Rows from block 2, named by matrix and row number. Rows with one number belong to one attention dimension. Each number is 500 + 25 x the weight over its row's rms, rounded and kept within 0 to 999. All counts start at 0. Numbers have three digits each. After the name is the row's rms in percent of the matrix's.
# v: attention value (model.blocks.2.attn.v.weight, 192x192), inputs 96-191
# proj: attention output (model.blocks.2.attn.proj.weight, 192x192, transposed), outputs 96-191
v.113 043:502520503508486498509549505476454481517533463495506481496541486480499531522488498526476466508466526519481511496479510518476503503520503462482540475452510500535533495475487536569488522465533507493510460498537492501467495462497469511486487480504488516509502474468520534522473431493529522511
v.114 056:517543470526473474440472424532470490476442481502498495509452501540509491489515516460531521495503482458459490491479495508504518507518487476514490508499492488551468443480540507511513496515519472529531506489485488515502467519488492536507499541511508478515494467502507483544515504525469501496
v.115 076:574540514505475510492505520498462482503510499499512528439506498458539556522462548529499543511509494516502497523479502476496489450487490463503508515523530509501505538508488516509480496505500520506492500495495501534506462514499487515458477511517468525521483483466502501445474479518505500479
v.116 052:488421510478526499518500519505461493513478485525529521562538484472503527528484499523529513527478498508494478503466498550467483458519489531486547526505512500530541558539450504486490492500505507452471479484541478496490449509487529500509461523505468520525484482491532508485492451548482510484
v.117 059:509512500473483480514465495513439504520537513515493511496554497497535526528471499517482471509451481442488444540463503515454494468522501501493527490508474470510498522490484530515542539484507492460519477468540544509471478463509540529491465496536465501532488480494528509512508465554526497506
v.118 060:471512481459493467480527503549534561528500485526494546445498522483510481493509464504507452494490497465497497532529476511483504485510486529520487505487473469475494515520475492461517507482495481484489524509501467489512549523482535505470503516516523480527534524527538500537555517476499484467
v.119 068:508556499518462500500485515532521495422517484488512500484444494502495524466513532480519509486530512492503516453524498515514558517435506499500492521532502506519495504464511468446507485476508501523473512532492517490509487531476476463553512532471491509489492494508482448487517507488450491519
v.120 076:508474550515512498479506483494464473511461510510492469522516504516466473535520509509499537491457504473467468515481532498483484464551494475502525482491495504520477496484489523567507528500513485474515471468474451541476491470508484533500480495533491494515476476454511533499463489498505527522
v.121 065:482475537488521531493543513498484473503439464526513492562468530508494454517516519490529522520480503478490453512463526478456501481490477495498505499503482483534499514483505482480478493513501480467516497471495462496489514520477523530499467500500458534506486474466518487485466490514497509483
v.122 057:496533517479448507473481506489457462526557465467499479533501512498515523500472547514519523547477494511512479528449521536477428467509478462462501514526488509485548531498505491558520516496532506484500479488507523517492459501515494520492461504522460481511462474457522516508487467561511492500
v.123 058:479508522519524503492527496483526524472480512476505525509465505515449460472506503498520495496526510522509535466536471485520541529463495517523504499516505528477478469460526474465513491504494499524471526505475490471549543497483465474522543477475550503484522545537463500498516532441473498497
v.124 056:486527468476496505521467481507469521516555525527472491452558489511563528509504456517507466503487479473491503514532509522471536477515498538491523491505491498475492518493506532492524489505534478483474506504458549522459511499507524501470519503494481473496523515524511525518513497507559501496
v.125 069:543497492505465502477502495532465479476479444492520516510503513496492515506498575515547531502481498485491468506459519511464457452493497464491509494511498505522508532533479513531464514484516527490493484511540477551496488528470494535499466513533455514525473450460503491517477468530494488480
v.126 073:538522494489479467519477521530473511470511541495534508449500491447528518491443478516492509529532510514533532464520491509527514484463502510499510540511521529485525540529485481490489498472483517492471515525515503486492453564476509461511495499491512507461515519523499490486507526494503514483
v.127 048:568505503518487505510492498455460486524519485522497488478564503464580538542471468489486506501479485498487471547519519488489463443548480504526512499497524498465546525511502521508498492489489473467533493479465506496442490477498546524445475490511489489505506498514523519491492469553563514541
v.128 079:493551462497465494455505505518487480477541508471496514461480465475497500481520518513505512474524507495470527460504496490507540504502474500520499471467494534464514504481501516549512485489530482549532490509513483468499455485518484502473503469512492509479501504506468490500480535479498537557
v.129 067:423454562484512497514467488481463506491491488492517530524491473486502500524546506501499489478479496473508470470499490521537467461543500473489511502483501518454537516527523519488482511447511484473482499541521478510516462490482501484477501528514504542499532485516505506480507483490514545538
v.130 079:534526477469532476499522522465501494524510504529506454529527469470535472510533496480526497500463470460487486500509490500477496476498503520463447479495483507488530501513483507510498487495528479488477510451482542503463512527475521528489507529499567470492501499508516528565512484479504553456
v.131 066:447505505509524516501500489564500500509575485471488486471496502492495525504476500512483492496531498522507522545521480449516502466532522518536492494503529510456506523474484498504532510565534503536479515511505478554494452510530529490509538470512449546494503522507484497455500492549550514543
v.132 078:464423509513494530516515521552516526495482494511528518481506523549538492486431477519477461501520517541502484516488508524508496514470508494535484497507526467518484480455496482482509514479488520473453478505543468503497572472510477471518515495504459507508523539511508489483509515546525467489
v.133 076:463448500557480503482494502527484521499491492508515531542489493491525528525455480509454509492509506529497504496487479526516482511478514466522518514491518505519467506505498523509490519484469521492505502536541454515493511485519491475480478492519465502510516488516502513465525511528477434512
v.134 063:496539514466468495503507506530489516539462506531493522464467521520510521481481503488488521514504531519489496523524485509515524499475465505528511542510509495502480489465503501434515519486531472441486494549501442535510528523462507495482489521515518528506499513503519496516513515480500523473
v.135 061:420487491500566505499482492454467505498487489485492538572509465507509491504494514496531512481526463494515461460470502525478465527512459511485527536509475509500517513512498518505470505480539470501502481540506500518489497530483538515476490475508479491522515492511499482476516489444496509526
v.136 081:492522498521484505479464507548509493473580482467473496448481504502494509493526487523479508467526487507492536510497498488511549502500518489530490485474519529458479503455491504522539502476527500547508503492508482485493530453549475488538520463497481550482511488493482507470476526541525487576
v.137 074:504519493519515467492492484485483492495525543497509478560539491464549487535498473484517511471468466480487504484501469511497516495519520486510477517476502563512518525506489535589485519452525480521552506481483507505455503483473508516489489507513498516499522472510487516503507469486504490532
v.138 084:436486488517526530501506511522548524469480481496488518489456524538501484469477517490525453505546532541514518559495502498507519545475505497521475497523495477505498474453495498443510495546512496503511488522508449491543498525507484490458530489484477562512507531505507479444510536514521478477
v.139 066:533521493482530471465463525506459535499505529517479469558530501495515487540476453452560523503506474440491470496511481485478493465515490518471497522512489541517493532529491513507486487480532471469502510503454500523471442549476515532452495541509462498501517480525525502526524512500504502467
v.140 080:536549536518502467464476517495485509472515517521496475539508458480481484557553466497536538490506475461471466478545479512491501458481512543490507515500463547495504552564488524519529487485512492500489521469472497505488454513487509529468484516512491462497518464503502490508495509479504525514
v.141 075:529570483502454483439526483526514487511602473509486502429463476463496540510511502521478471517503502489483500525507486473505505489461482503553476483469498507465490490493485512510536478489505517542512512478519509501480490478507479518513505495525529490479499510504487516534503518521516513484
v.142 064:531576484485509449471518490480493486486540516503497471454511482465483481533525460524482491466486471481466493488521482492521517483533503503502472495492513499496532480527483483496538484514512503537468528455464508513522511469451519498525500488480572489488508484511526517567508513511520534557
v.143 080:485530477497486481470452500504481497467524506482510499520501453478509501518502484505507513482519494475469507475469502560500499507516491526504501485472471523490510501497480523540512452506504487521527501483541502475445470488525516486509497483525493477465512484510479483506496559500507534573
v.144 054:462500486470482471448498473487487505516557529523494498546503519532450472502526522472504497502478496464495483504487491531475487492505494492463524462506475497519463479467485524577514505523548476496520505460491497528488458462486505525480493515506488508513501498513500525548502463487467520503
v.145 065:467445521507530503529516511451498527528492512528482505495543491502494468511485453530467474498509506502498505518516523534519525532520503514495544483473511468512522515486528521508513495525480488457485477484470499480484509437514491494471500466481515472488521532518513521465485499470517489524
v.146 098:538485497505447484480488526523455479459492468492516497531484500498523540497478554487529544508521483501506484488466521523470468493456515456460511506505487499515502553527494499517454504475505523482528491492530498499499471525490496504499449504513454523493484465471490508479473471524484496515
v.147 066:497503522520518494499473467514548506492485532485502483531467510510476486490546481478519492491519518510520549462530475476540543535480514502536503501486500511499493478477498495507494514491495500538477538503477495510498512505483477482532539480482524540460507525528437512527516501425474517508
v.148 081:477465495483482479506537520498406484516515456524499503537494494507515495520490527494500533494466470452477473501491508500454460466502478502476534515480480506513495541494502480529489481520503504470551493490511503508488469518518528525507434508531479488521492481485515506478497455510483514503
v.149 079:506461507493556500489523498484562537491458518512479517467493500500468455495555480539505474498520539514481531490535476492506527508506494550522515495494524492503496469486504492471505483494484492487482523520487462489497558509496491480510541491491535497499526532529500508512500538448499498479
v.150 083:527576490517452496457515489533485515455499486474498493497461496531537531495511527458533515516517463476496471475494500493476499499465497485479457501540463532519474491484511489509512506477527484513529510508491508533503499540491488531486476513503443471515506484516507483503532482498471514512
v.151 072:458475508505532477542510488487552536527480503496507508488523500488477458501497426495491463493523520515510518476532492489536509513524494561544485496492536510480525455495498488484520503493468494526478513510499504492512527480496512487531534496492545480488534532537504471529531512496524507503
v.152 083:458454490502560515536526507443501501547495533504492495508552495470470485517481440524474475467500511496486509487490487476515524526561514511522567464471523513492533484524492535530515497503489519483501481489497503492494518453510501490494521455500529509508510499502504506478491488477533467506
v.153 079:534532502495443489498454513512499497491522505466517509522505500469535539496467526476519527519522473490522483515454498516473458484509506469447461483535465500505538546529477487504491487480523514491494508490542543510511455528482524509481485532497475480494490480499504491514524486552483516459
v.154 065:505477513482501521530507555471512500500537486494472504483535508496486511508481503541495467485520517534525528548512498506515490501518521475493528477471527473464527536502508522511508528519503499492477481481474490506527475439533483470454516480491500515496523524490500534462490477517536493487
v.155 085:534505499499475484455509508505457503481480481496504525507501507493500490473469543517517529494480489491482473486447515499464459457482468476461479499506496513517502533489501495534480501488511495501537493502543505515488449515478491538527464538514472486515483484471517494487481472537499520518
v.156 082:549509501506447466484492512533488473486506439512540493519492492470521528504518527474541509514518486483494505493460518498474462494470513486452499510486460488508524542546472502522479487493497538498528511482509506503494502537479520516522468496512489528504480452466503514523461460502488519475
v.157 077:511533497501494491444509483503443499459522518503498461510481516506526509504518522473519522540507461481479469488514492503487473470463493441497508503496495554508450532471486501540510540480536479491510512466466487549465481525509478525511461548528457516512494506498502535504499469483492563530
v.158 051:473522509477540462478519487536455518549488502499551515512482497488500494490484484489524517514493489485505498458501460474492499490523486539523493518506491569533522496528466469532506490475521506495504518532540458492459459562453505523495478538528499507503542498534521468527539510468454524509
v.159 060:514509534514458499492481498511463481421488459503516481550434499515549519504544524448534535555516482499477475481528488486495506501425489445476504515509454502533465502466495481514475510526509519514512524495479473524489500499532469504502478504512487497492495483494492504497511505520464535523
v.160 131:507493477531489481505503479473484491483498496477496503548513497484502519502497500474509497484497468486503509454472506512471475525529470517479516482482488497518519488527505462574496472476494500520546502497498548458479520518507559494546461497502515438494503476501494503561498490478461519546
v.161 126:497488512477502510492464500530514510540445505533498498518489493529489474486496498519499482496503522495496468497509495545515467475494485532507511510515498471535502504525475489425507484533485522432458518507487481542517476532485524506497525550516498460534490527513537474555540521519490524443
v.162 109:495548477471494475453530506518495499517462522539522517499482492468506516494500504502521543511562497512441520477472507504482482510499472556451512530527499508522538503508500520523451490546502497511537512497482486502488471565483510518434476483512538511506496500495501492466488496441482537473
v.163 091:498419567507533528514495500528500517470517482514496532532510525509534481511547511479496498535505506479533459485548494512499504451477522472554518467510516484502476520491476494451478537536483514460484505475511514514503456471516473511502528582506480492521504537517496506510514497573508501465
v.164 095:532532463502507480519503517499481532527525518516524459468480501517529475524468488505491485508450515458503486518525509512503483459479501485493508488494479514496458486481510476502524495483500474458463507531476464543494458530492469483431479523539476445505517506513529479503503519500526510494
v.165 095:450480523514492472481565524488496518512548499476473480502524498479513488527502473508516464472492477503482525483528493465476501489476535529533487510480518543479477523447512496551510532448530463518525504492431526493480482515543482504492485472503489528493529511504504541498500459505516506552
v.166 074:546605490521452497478514530495495524495507453507522510459475495516547526473429509503510494518531495497527483552522493472514465468506503490510477524497480500442491482499514491478514503514458456488496487477508446481521516510473496496396504534509501457510519513519505484501533531500511497507
v.167 100:486430533515524511515494542453496532469486493482446495516506521497472467471484498503504474495520512525504506524543484482488520535504544491510475484526540492495490501482508508489527532533475497519466482510527516485527521464471490511513545473447500523501505535516485484446504524509496490501
v.168 113:500444525544527507497473509483473508498509507469473497502542520478509501504487498479490479511493484528530473497526481446545502485500534450564491473517546531485487527514501525496522570467512503511486498485458515533489505453522487514477511520488479554517509534507474539481514473566537460545
v.169 116:510440513542480512517510525493471498505503469503501518517500477521523490482516509490449495502478503506493493470509488502497453475489472452561502493513524497562479500489524484559480509493469505501537488499523511523482455494500504509530482535483480463505504516507492507461499462513453495501
v.170 084:480518471494524474492505466446511517431495503499500509513507477483511472508504491545537478485518485501498485505488509522481491525520459535470500516531503527516501534527463515505520527453537480491489510513523503485467540476539545489580497456500495516505509466512502483505490523490488511553
v.171 113:464489550508522512529509490542480506506527518481463484450511495503526477501545498470499464501481456494524504500562486464513497480508526515518464488524524516421456538500476486491524535476513489510464524481425494565490489490520482524511524497498497531499511550517497529478515489534543488527
v.172 119:498495459492500484484514465493516488534476511526523519523485484505489512510457482503483542478485542492492510487459491498479513479517459489477548522462520482574526480526517500487481451551468514480513495511535500472525457524464510482503497545510541499486500459499520475530504540465450524446
v.173 091:492534512447521502466462490536515518528497545516490502482476510527486471501488488512509520496512520484472471547477501505498533485504457517452481497519495499491482505533498507459504511523492463468467523497515446477547517476511493492463529522519513493502512483502537493513511563483514514481
v.174 120:465428477534501525505525501460486497448525478483474495548506478476513503499528537515476503464483472527507500495498479502497497521501519489521449442509515524476484509479504528510509515510529511529506504512534505500486541435551511489567509479490478497510497496505453507467503490549510475554
v.175 100:475515512499535535484518547476485513465499496481450465506499512520520504463520520516471484479552470506520504515498495499489505529509511482460452453513484510445526517445503517480532481514513479484491475503528531472521532485507464509506535490482510500486508531517516532455511530493541528525
v.176 098:506528513478471505473466504544433507476553481475485494516518494503533546508509501470490483514520464487510489513488495488476498468475510464470511474499471522490505537487476515546511506486542504488537496490498514535457493481524493517495478497543430503498505495509513528487494468543543507514
v.177 091:530521544517526490477505512530549511492458522473504503493466513515496440488526498464495500546519483508503512461532505483521491514452507526507462525521485481487462486496505435470513516460505500513456521498441501478542522549515482487510510495470490482498513509510525482526499518505488509480
v.178 068:509507542468435484485512497529498519511533498494505526453479496554498493467548531498481481500481509471480508511513490571497496492488465470473465514492487489502496520438500460506524493473555486510482502516522503485513500490514482497534487519517510507516501482509511514513524486494486499524
v.179 071:533478503502504491513487481473539510508448525517548537466504480474516493491489470533488514475509539504478520514489491512540507504561484488519499491475531519539530477533500501524515510537474498488489502503555492468512488471498499478465522533506546481497504503510497471481516519515471505480
v.180 079:509500516535482519481535500516552492475468491473509475510451482520479471472531531485490552484523521524504536466529508482557519522487520500502437515508502522495511476471550472471488487515481505521466527509472423492532546527488481478517496486460510497466510500496466465492494505513464494521
v.181 078:534575457507424475475468509495492516496516510493522510462499459503521527483425523524497536477529503503518490487477508540506473482482471472458502517513475501501542526501523532486510492493493469515499497497507533479525473542476523497460491494485507470479493496511476486522516513490512523500
proj.113 083:487496523520490465493485469527440495499487508482459527537522472472505535559486528477506531503494511454525525516501493514494520487465495509453515498512506508465506485505482505510515514537477447491492530516485475515506505522526506476511503493469514514479517496610530523539518517506528456468
proj.114 050:489486498507570457508507501523496498501497498543523535509526506487505521524518520538505534524515468538511529557470457512483518485525489508503541472524505521468522502485493502521458522510554474478500521515554468472489492489484518519497518489502472516506502499590501535511497530503515502458
proj.115 054:467522522471501525527490458504456459489504526466484517532515508530490502520461490486491490470497498445483501470512508532526498475504511513490535494552500506483487519495480479539507445508461434486525482496487505497504492456526450529495527511509520522479500480585489551489502500507517491511
proj.116 081:477497505551473495488488511498461509461518489471505510491509508496491499546467524484507495479504509487488529506500506493526494517488503502468532507518487499492483499490467496566483526530495478483482514516506496553546525477513469459533544496510549473491499480596483570543528518510542467491
proj.117 061:488492501574522471492517502529469521498483474520502521509519474470525512558494542505514520500492493492522524545469485510502510491485493498474516499499513517492506489509486512539486548524517466479497539544546472512519515530521489476521522487491522511497503514643516551542521512506508457474
proj.118 060:542493497473519562508480480476500523494465479510526471507489473498497486500512503509490544485513510533526491509428479523430497493492476510526520512468528541513498498514537524489496548457511527468514511459531504484484492498471484510518502498516513498553540527517492477514529533526468524531
proj.119 084:498491499506506539510535506495556506498538534526533485496468498489539472488463456493515480537493484515497484438506480492474508518527557537504533528505498455508481512524533453553518535505478524484486505486480493470504484452482478499525498505522521443514489503450515491487539482475505469536
proj.120 115:487503525532479445499483479542458489506479513493469533533530488483518548546486514499507529529501535500534530542489485512488524480483491507464507497524500516475530474500475500510495520547508448494505522500507478525507497547522526469525503472472511521470495489596527528541507510508536462451
proj.121 070:487487510547464481496529513519509451471542503519501525500550532486502546482466481470519484514511494525469532511545462503565508510555528505490510488541482508486511495508443456541512492581512464487500472541485503529510491467500493492513478495495526473481465477538509541528519495478507459516
proj.122 081:493499518536511469505501503531446484465510517500500527529538488495493540559480514485505517484527511473511541513495502508537517484496505494470536486516509515479491498529451492551491510545502445483495492536509490526505484497531466494514526490494542539464499478596490556524497506507520479470
proj.123 063:522505494444476545496499490465525487525515508495481488497485507514496498454491458481481487498479510503468471453537498493484493515510499511529471509501491484516497517497525495450531467479477526510515481464458508483477485466460510526478476528497467478518504499380506434461499482485482546540
proj.124 065:502491503542497493471491502510448542485472474480511511508470478487489508561486564498514539479486515474517526517460503504501512490449471490475508492473513533487502485513485515519497566512505498512482541513534487523540544537517478448514526496498522522508514506601499543561531519522497449487
proj.125 103:479515539534495455498488453533455483503485521491502536518546499493522543545470499509508517525513524508524530538488482520489528482499504520470529501535490520478523482490476499535491515536507433473513510501522473515503494518515513479525521479490524521462496490618528546544495498495535460451
proj.126 075:495504493479505560508504495484529517492539527505516488476448496527503469494466472484507470480486495474481467430517537506506504531505523519505513525488500446512468521526504477543529500477444524506472478480473518482520498448497456515507514529522513449520508492445492487468512494481485492547
proj.127 061:489503508517460477492478518505420505485481475459470517550502508501478523524504543487500510456517540462496537522488485507558490471468473487485493487519504550508503498500462515508518514537525482501499498522499513540515508518508486468494525488467510544486523482604502534559510500526503505478
proj.128 076:479509495516512469473483488530516472503506518520496523533515501511529542510514504465473572539492458495498499453447500548549466493476529487489494505477489508480449538492494520489488431512489545480520505465524533524510504506538501499538475482488523511466492507518506494468488524503473436495
proj.129 069:486524509538533479501482526532513514491530502549484532495516511470528501527497475482481540479524484526493537529456504482517490517484511497554512486471541485483462511527491518518503530491534549475463461483507540538484491491497523492504491504519540531524542496493467470514494529516528463494
proj.130 071:505508482510485524492487520501515474478513479497530507496500535483488531499478546513512532513523514532533532494452502469564521504485476488494495509466487503493470501520496477497474568504535507480503502492544495508536501457482493524480481467503442479478514498492517489516533496495467520541
proj.131 059:516487528524524510490465510508496503500491518515545552524496528489507470498507494476478544481468467506512469498490517534566459516477505506515502483484462509496449521527449528534497525460473535480480528511486519496525507491497522491500531507493494467522522512501504547498487507504464456464
proj.132 061:516462519494479516512506467488488511484507535508477495481510494486495485487485423461504488501495484472481495468566507501451523527496522543491510504522488483503494496519485505491555482518446509493516498497423473467505488480462503514508499527484516469555517498502519483486501504471489496504
proj.133 097:532497487475535493506492442486489492468497497479462483486479477486519489509479425479495469495477538461493499477544492491428483483507492545509521493489491499496502501464529501517536529509509466499515481487459506489495494528466513518521525548468536505540492501506480481509466478457525534493
proj.134 049:511468459463524524502483502501514495482495478515474475483516476449482495501503480492527509562486498483538480475520511484432504461479502520493549510496464524470507511539518477510542523485481539515520530489477525488522478527456550481481448516528493496551495523463482483536540510532497490505
proj.135 049:509511493499559479508487513515499518528508481555497512515515477477528498542498525539477526482512466529470526549451465482493507468507488474520525475468535515472500527507524532496469534466542529466488530470546478511462490476502484492484496501516507557542542493509496490481525535549519493481
proj.136 064:483473516508525491479500490515509468501497502507501545487509509508486514508500470470484534521485451482515484462514531537502461527486520538498485512524472469512473536488464511489498429506441500516516519485446508503521522484489521503513492479484497449528511511510520504433474493480452435491
proj.137 065:488497488552532460489502516506527509498518507548506509503491537492529524547481493531467533482502483494476543513447497481550470495491506469522507489457521447487464531494535530466450509480515528482480503457521522545487514474524501475518513481479529532489521476510504491480489498515519447507
proj.138 070:509481518493492530490488507508476514515484494496510517480514490485453464469499498488500509513482496503517462477545536517494495528500520526504520525516462501506524485533461471531569497503466528542475534537456502490529507491460503465481478499520500424556486508455493522510486469491469464480
proj.139 047:513512492514529516498504519499491520492515492537531476514474515472526500519502539528477518472500520534483545525433450478544484485502475470527508477449531503487496514511542513487466563468559540468480507496560502535493496493515488503511523480500516550493510503511488496541505500526527510518
proj.140 065:520521499487534523525508476491484490503505523523521515517490534479524521530470502525483525467508521522476559502445434473497493482524458497534496467472536508496512524498558513467450517469563481474513480462531505494457498492514517545515524462474512553497530479506501490529478477511521537497
proj.141 071:505481495463520534491477461494506435482483482474514538526497505519480516462502532484488564550494500485546475462488493532510493472481494521476497489488444572481481542488480479487505489526511488501546513480499512499525492534484501536504498502494444476471506522526508504493485506485435502503
proj.142 058:510483502529485536492543497500516495463538495533499555502491533483470543508471481484517514497510507495511541475506536499520501560497497561516479522481491470495481543524489486487516528529514488481491443488456522485508492447476484540502498479471473481488547495517528493479480469464437508540
proj.143 078:513547498511500504460484490524514482490517548500517522505485531486549537522497484478460531512492492511500518462446499533593498513492506480506463464481482504471444514499488533527496510499521513487488489498543523520534532520539502537516550507467523517474496498509495497510485513467508465480
proj.144 090:504495460497503487502506517490488472482516473472495486488477509508486498478539539477475538495517499514511497545482509505536475499502443490518481488513503529524505511492478492494463524516555536528511490515517498503486468512504480525490489516513468539483497492434498508491442512504448516522
proj.145 059:526487491478452526523512518509474506472498513513513519483487488502499548496479453481518514522513558508496519481526490529541531476494527551525523493513488516504548494519517468486530554495529501498500476483456490466484461472460483490484485483499546481493505469509468483532491494449488479530
proj.146 097:514504476466467469492456480473511486479524521461477507503471490513489474472489478465469481522494475490520474513544503488492494536517450501481490472550477513507506507484461489462485458504514501552524465490511480499469506502504503519505519551488471500507475488400522472477445518526464495516
proj.147 076:487506527525509531487507505512512512521491509514458512498527499481518518510477491512514484521481524489470508451514492505498497495471532508513492538477489469488472504511506481508556487505430493474485523496462542524536507501511501481506492487496490460489493514567508493491571472488555484483
proj.148 093:516498458482511480501489499485504484479514482469507483483476497505494478494522508476477509522513470506527491543490504496494483508518449494494493464531498517513511505475471512489449502487554519532515508497542474483460497505497504529509507517509462519510488494428512480489435539513451518514
proj.149 081:491511528492513545513518494521489474520491488529500501511538502486516552499486489514521508503502542503468512462489487525490511460475544519520516525471474506496498496502535493530546508489485459463501535475463528497525491493470509511510470460502513473480508510566497492531542474445524518486
proj.150 059:517491522503537488492487471490490499510498480498500503517501491506495469510515524501486539474505452514500502553481507482502481511523457462489487495492536516495482521507473526488466498515541510492488483528543471481475510519503497519497513552484440557494527527511513516481458542554470519491
proj.151 105:502485539514520523508528496522492513521480519554521518518540497480531514519467474521528502493496517494478509470498480507487523473495561512518524518464508489492492503509534510511539508490467487441489514491487497485519510478488504485494489471499538491507529503587480511531562483481531471489
proj.152 099:515496495475477490525523530520499512487513497578536494507498478493505528513476512514533500510487496487491520476508499513485525473475560520504522499480504501491544493496550503483518485502490486471511520480488482488532487485473499477498480424501576455525508490517484506508544489470497463511
proj.153 077:502491510501474487480462501485518559504489532510493530516487500502510436504471487502473454495465472489522494488543504470494512563503497495490516509489497482488495508501472496457499456499462509524499449512516481529519542522519491478504550541480507479531483513461505491471511493544505458499
proj.154 050:519508492462448522511489502511482474509521536496500518527510493498511542482471451475512481517487522478479490433545488532483525498494527525511520475523474529508529498501525470479547473482487468497538488463463511487486471464480507508489482486508549473508467465459497468507506471439505495517
proj.155 105:511510487467495478488486469476487471500534502465505485491478524509507471470514513460456516505521471508521492528489500471513481512534452492498488477533496535499505504489461506493468504512519512515501485485514474490472503486502513520489495506496467530489491479420501490502438536518455509520
proj.156 068:502496507487430498476462505489534524489515564482478551517477494484499486467460445480481452516479497468515473479572494485500511558515510505495503490522478486502519502506480457454516468504476497526499445490477488524506501504499480472486542545482521474507468478450499476503499468509490449508
proj.157 167:505507476499505491494504484487490467502527479457486472472484513510492484488541540469477535498521467501503512517467511488519464504518454481495480495512518519495487511491470498502467490511510522517502515502515494495485480498518498523510474504495455524487490500445517502478454527503464537504
proj.158 050:510487485534553479485518497486516529499497474545517472468479491481508469527527563518458522502519475500522499538426504474512472506497487481489502512440505472491482516485485512513446537516520534485472540497562485509518530524530486484524527488492485517509505537513500512500508533524465485484
proj.159 085:516482500497510496482443458476503499494485518438462528508499505504484472484492459493477501506487508507494496519513489487486491530519435489492487486530498499506482512514446504477492479510513488530499467529515485479469513520494507524523522591468427522478490509472537463480466531527500526481
proj.160 095:495505468486545465492513531544537487521503473522523497528522493461508475487501492526437539502502498506468502471519470528527473464494526468512527482497502495495445502474492489480505565512512509496460489513504502510503504451538483531460532513489492493486518462454517526500473504488464486501
proj.161 075:491522498514510509498533527498478502481540524491506470439464499541522485523505530536545506453535492534506531517495499464469506516483480508530453500494497526501490469484519507494458527502540542501508514485500476464480501508492479502520465441475513492502496536499521477462491503523459518537
proj.162 123:483525501474510505489483507507482453492485547474525479483491531514485501497485504505495513467490521522548517485487508516523544489499499511490476473527451553475473523476487488508475545493557482516479514469519476461488507461537483518528504524476456499494527491483541474562504562513473480550
proj.163 093:500511494520447513506470514507483528507501489496496529481502470499526466503486474489535497478494518487462503528552494479476494532495522505506519520472508503493533466524481495509539480517490519495479489524492502541496496512420541447479482471515533481506465539484467503474511456489550499471
proj.164 122:510512552497478508498518506486492492483489538463455490495508480509478480544493468490512508490522532531499500523498499498470473509526477559532495516532532478529498489507531516509493521475529521509499490459448506470446527511497516517562474452486543484517463510489518484489466484516486518471
proj.165 085:537485491490536490512467501497518521524466478520485501545528501478496506507504478471491535538487494508473494540467492530546509461505495510493571491482520498500502506542500505502522533500474514474474488521532505540503486508455509491468508527553518514493506525541468543540502520509528492437
proj.166 082:493480540480502530528478541523504525489489492508492533565492517510473482518523529468511527533492544503462506487492454505486486491483473515513490501477519480533527458499506519481518536480526568503501503521490519515472472533493517519505508475509523516531491515460500502509512474500472564466
proj.167 076:523504517496428556524469461499488493492530526496504565478525499483515555490474468480499506518467516466516507491519535493450522535501501503490511509486491486465575500552478513499525471504480470464526493530496504506523489525460523484494488504505490497478526491517468471496538474453564519467
proj.168 115:494477507489493509527460486503507521523512445518479507551518498492518483489493489476504475526470511457446491510521495500480495487487525504508541514457520455494519475523505481484524447535451531482495485520493517574516482503444513478464502515559515514505500500507446518478525486518543510458
proj.169 134:491544481489518456499491495524526496499486532470485492464508489470521445475482475522494506500475485505497469482550482513492479477504516496490531471523483530450486505468506493513509528503521473501458513510482475457501547478519510493504524504460511474516508481463524475503482522505501463490
proj.170 082:524531500489507510521512491484506502521538463513496494514492524465513530501531481491467497512465516504473552485480467473500480467500499473533511516455520460460517475501540481493536486503496510473493467497442515555522485523496460512458523483511533500499502462491491519519484444449569521494
proj.171 069:507520494516495515510469545479506558484503499470491523472494523503512512519496534472520515506456521518505523539472538504527519513474450523507544509489501507498517454523480504527526532470492541464464516527534507508522499518458515437511480473550522470514513520532465516565509500498561515456
proj.172 090:499519498484524489482520493510483471494503546487513475459493504518491511488492508544513492498527485524525495478507497502502479515490494508501451499537478544464478539459511503487475513491548479518524513448489491429487530482530500535523489464431467492503517492475548440470492518514441474565
proj.173 108:514499510504492532514536516487456516496524507508497495472473529519497551519505530497517473512519487527513548502481485467496485535467475499518452527497504506498520506506510511477500461466528513488562493462483512469488488536491504517521470428474499514495501509514533472473529464493494533548
proj.174 088:503503491484488505526471473496509525526516449508472534537533504458528504477484478466474480538446496475461502479533487504484477492482517482494554509468519466490536491513505475499554470504439482469479481530483513561530497515476509472468523511515509498504483492504472515496516468464573526458
proj.175 070:528460512518490541507462501499498540482505480528522566528484530476478536514514519454503527549453523473520516472441505486521522512493487500497475513475516469517516482555486517513508527523487512463491518524517505545538482514492501494492535470525513509516509502502476497554535493452535508486
proj.176 122:526471503519524529506486535495485418511494495545543507482459517494498508523512488515483515510554461450485550464454469487499477499480470529494487496502484491476498489545527494530506510520459496511514521541518505519491484521458444489483516485505515515493515509464524531503485475517513466509
proj.177 106:521522515489453454534545492493496523530509525577512478507502474519532499516503532518483512502495496498427509533499516524517500506544477453510510489572512488547466487465502492505477474487507513504501493520514474474464463469501489543539459498535476523483495509480507529519498531471497522518
proj.178 099:488484497489515497524474507514506463507468502579519477513458479481524494526502518506491529540536447472453530491470461490498510480497491495484533477547484490481448483487515473574494479509474486527512539543516485507496485527478482503510502503565472526498485524464493532518527536535515489511
proj.179 071:497521508491509530516488481492495567480523500440453518487533511487476520493470485479516493507467521540533474481536527483507505514476543523541518534457502505488515528507483514424512516473499515482507482442475507501521517479512542487497469464466533431512513496527475450479508497468485520489
proj.180 062:510542503486453446521506492476509540512501515473476496532508503514507513485488510487513501510477543501475492511545529523564502516543519470515500482568491487506461488459486473511508491505525522519484481468484510483485486489526490482529482512503495508483493483472470492518496523461487500483
proj.181 091:453488507490592496511503513491486511499495474516510543567474537497479519501495507503507502503545499445493537483475516491485514528463488555495477504471492519522502508475511487503495476521538521503496518489516508474481515470466508446509536501518507517492534482467485473485464515476427459480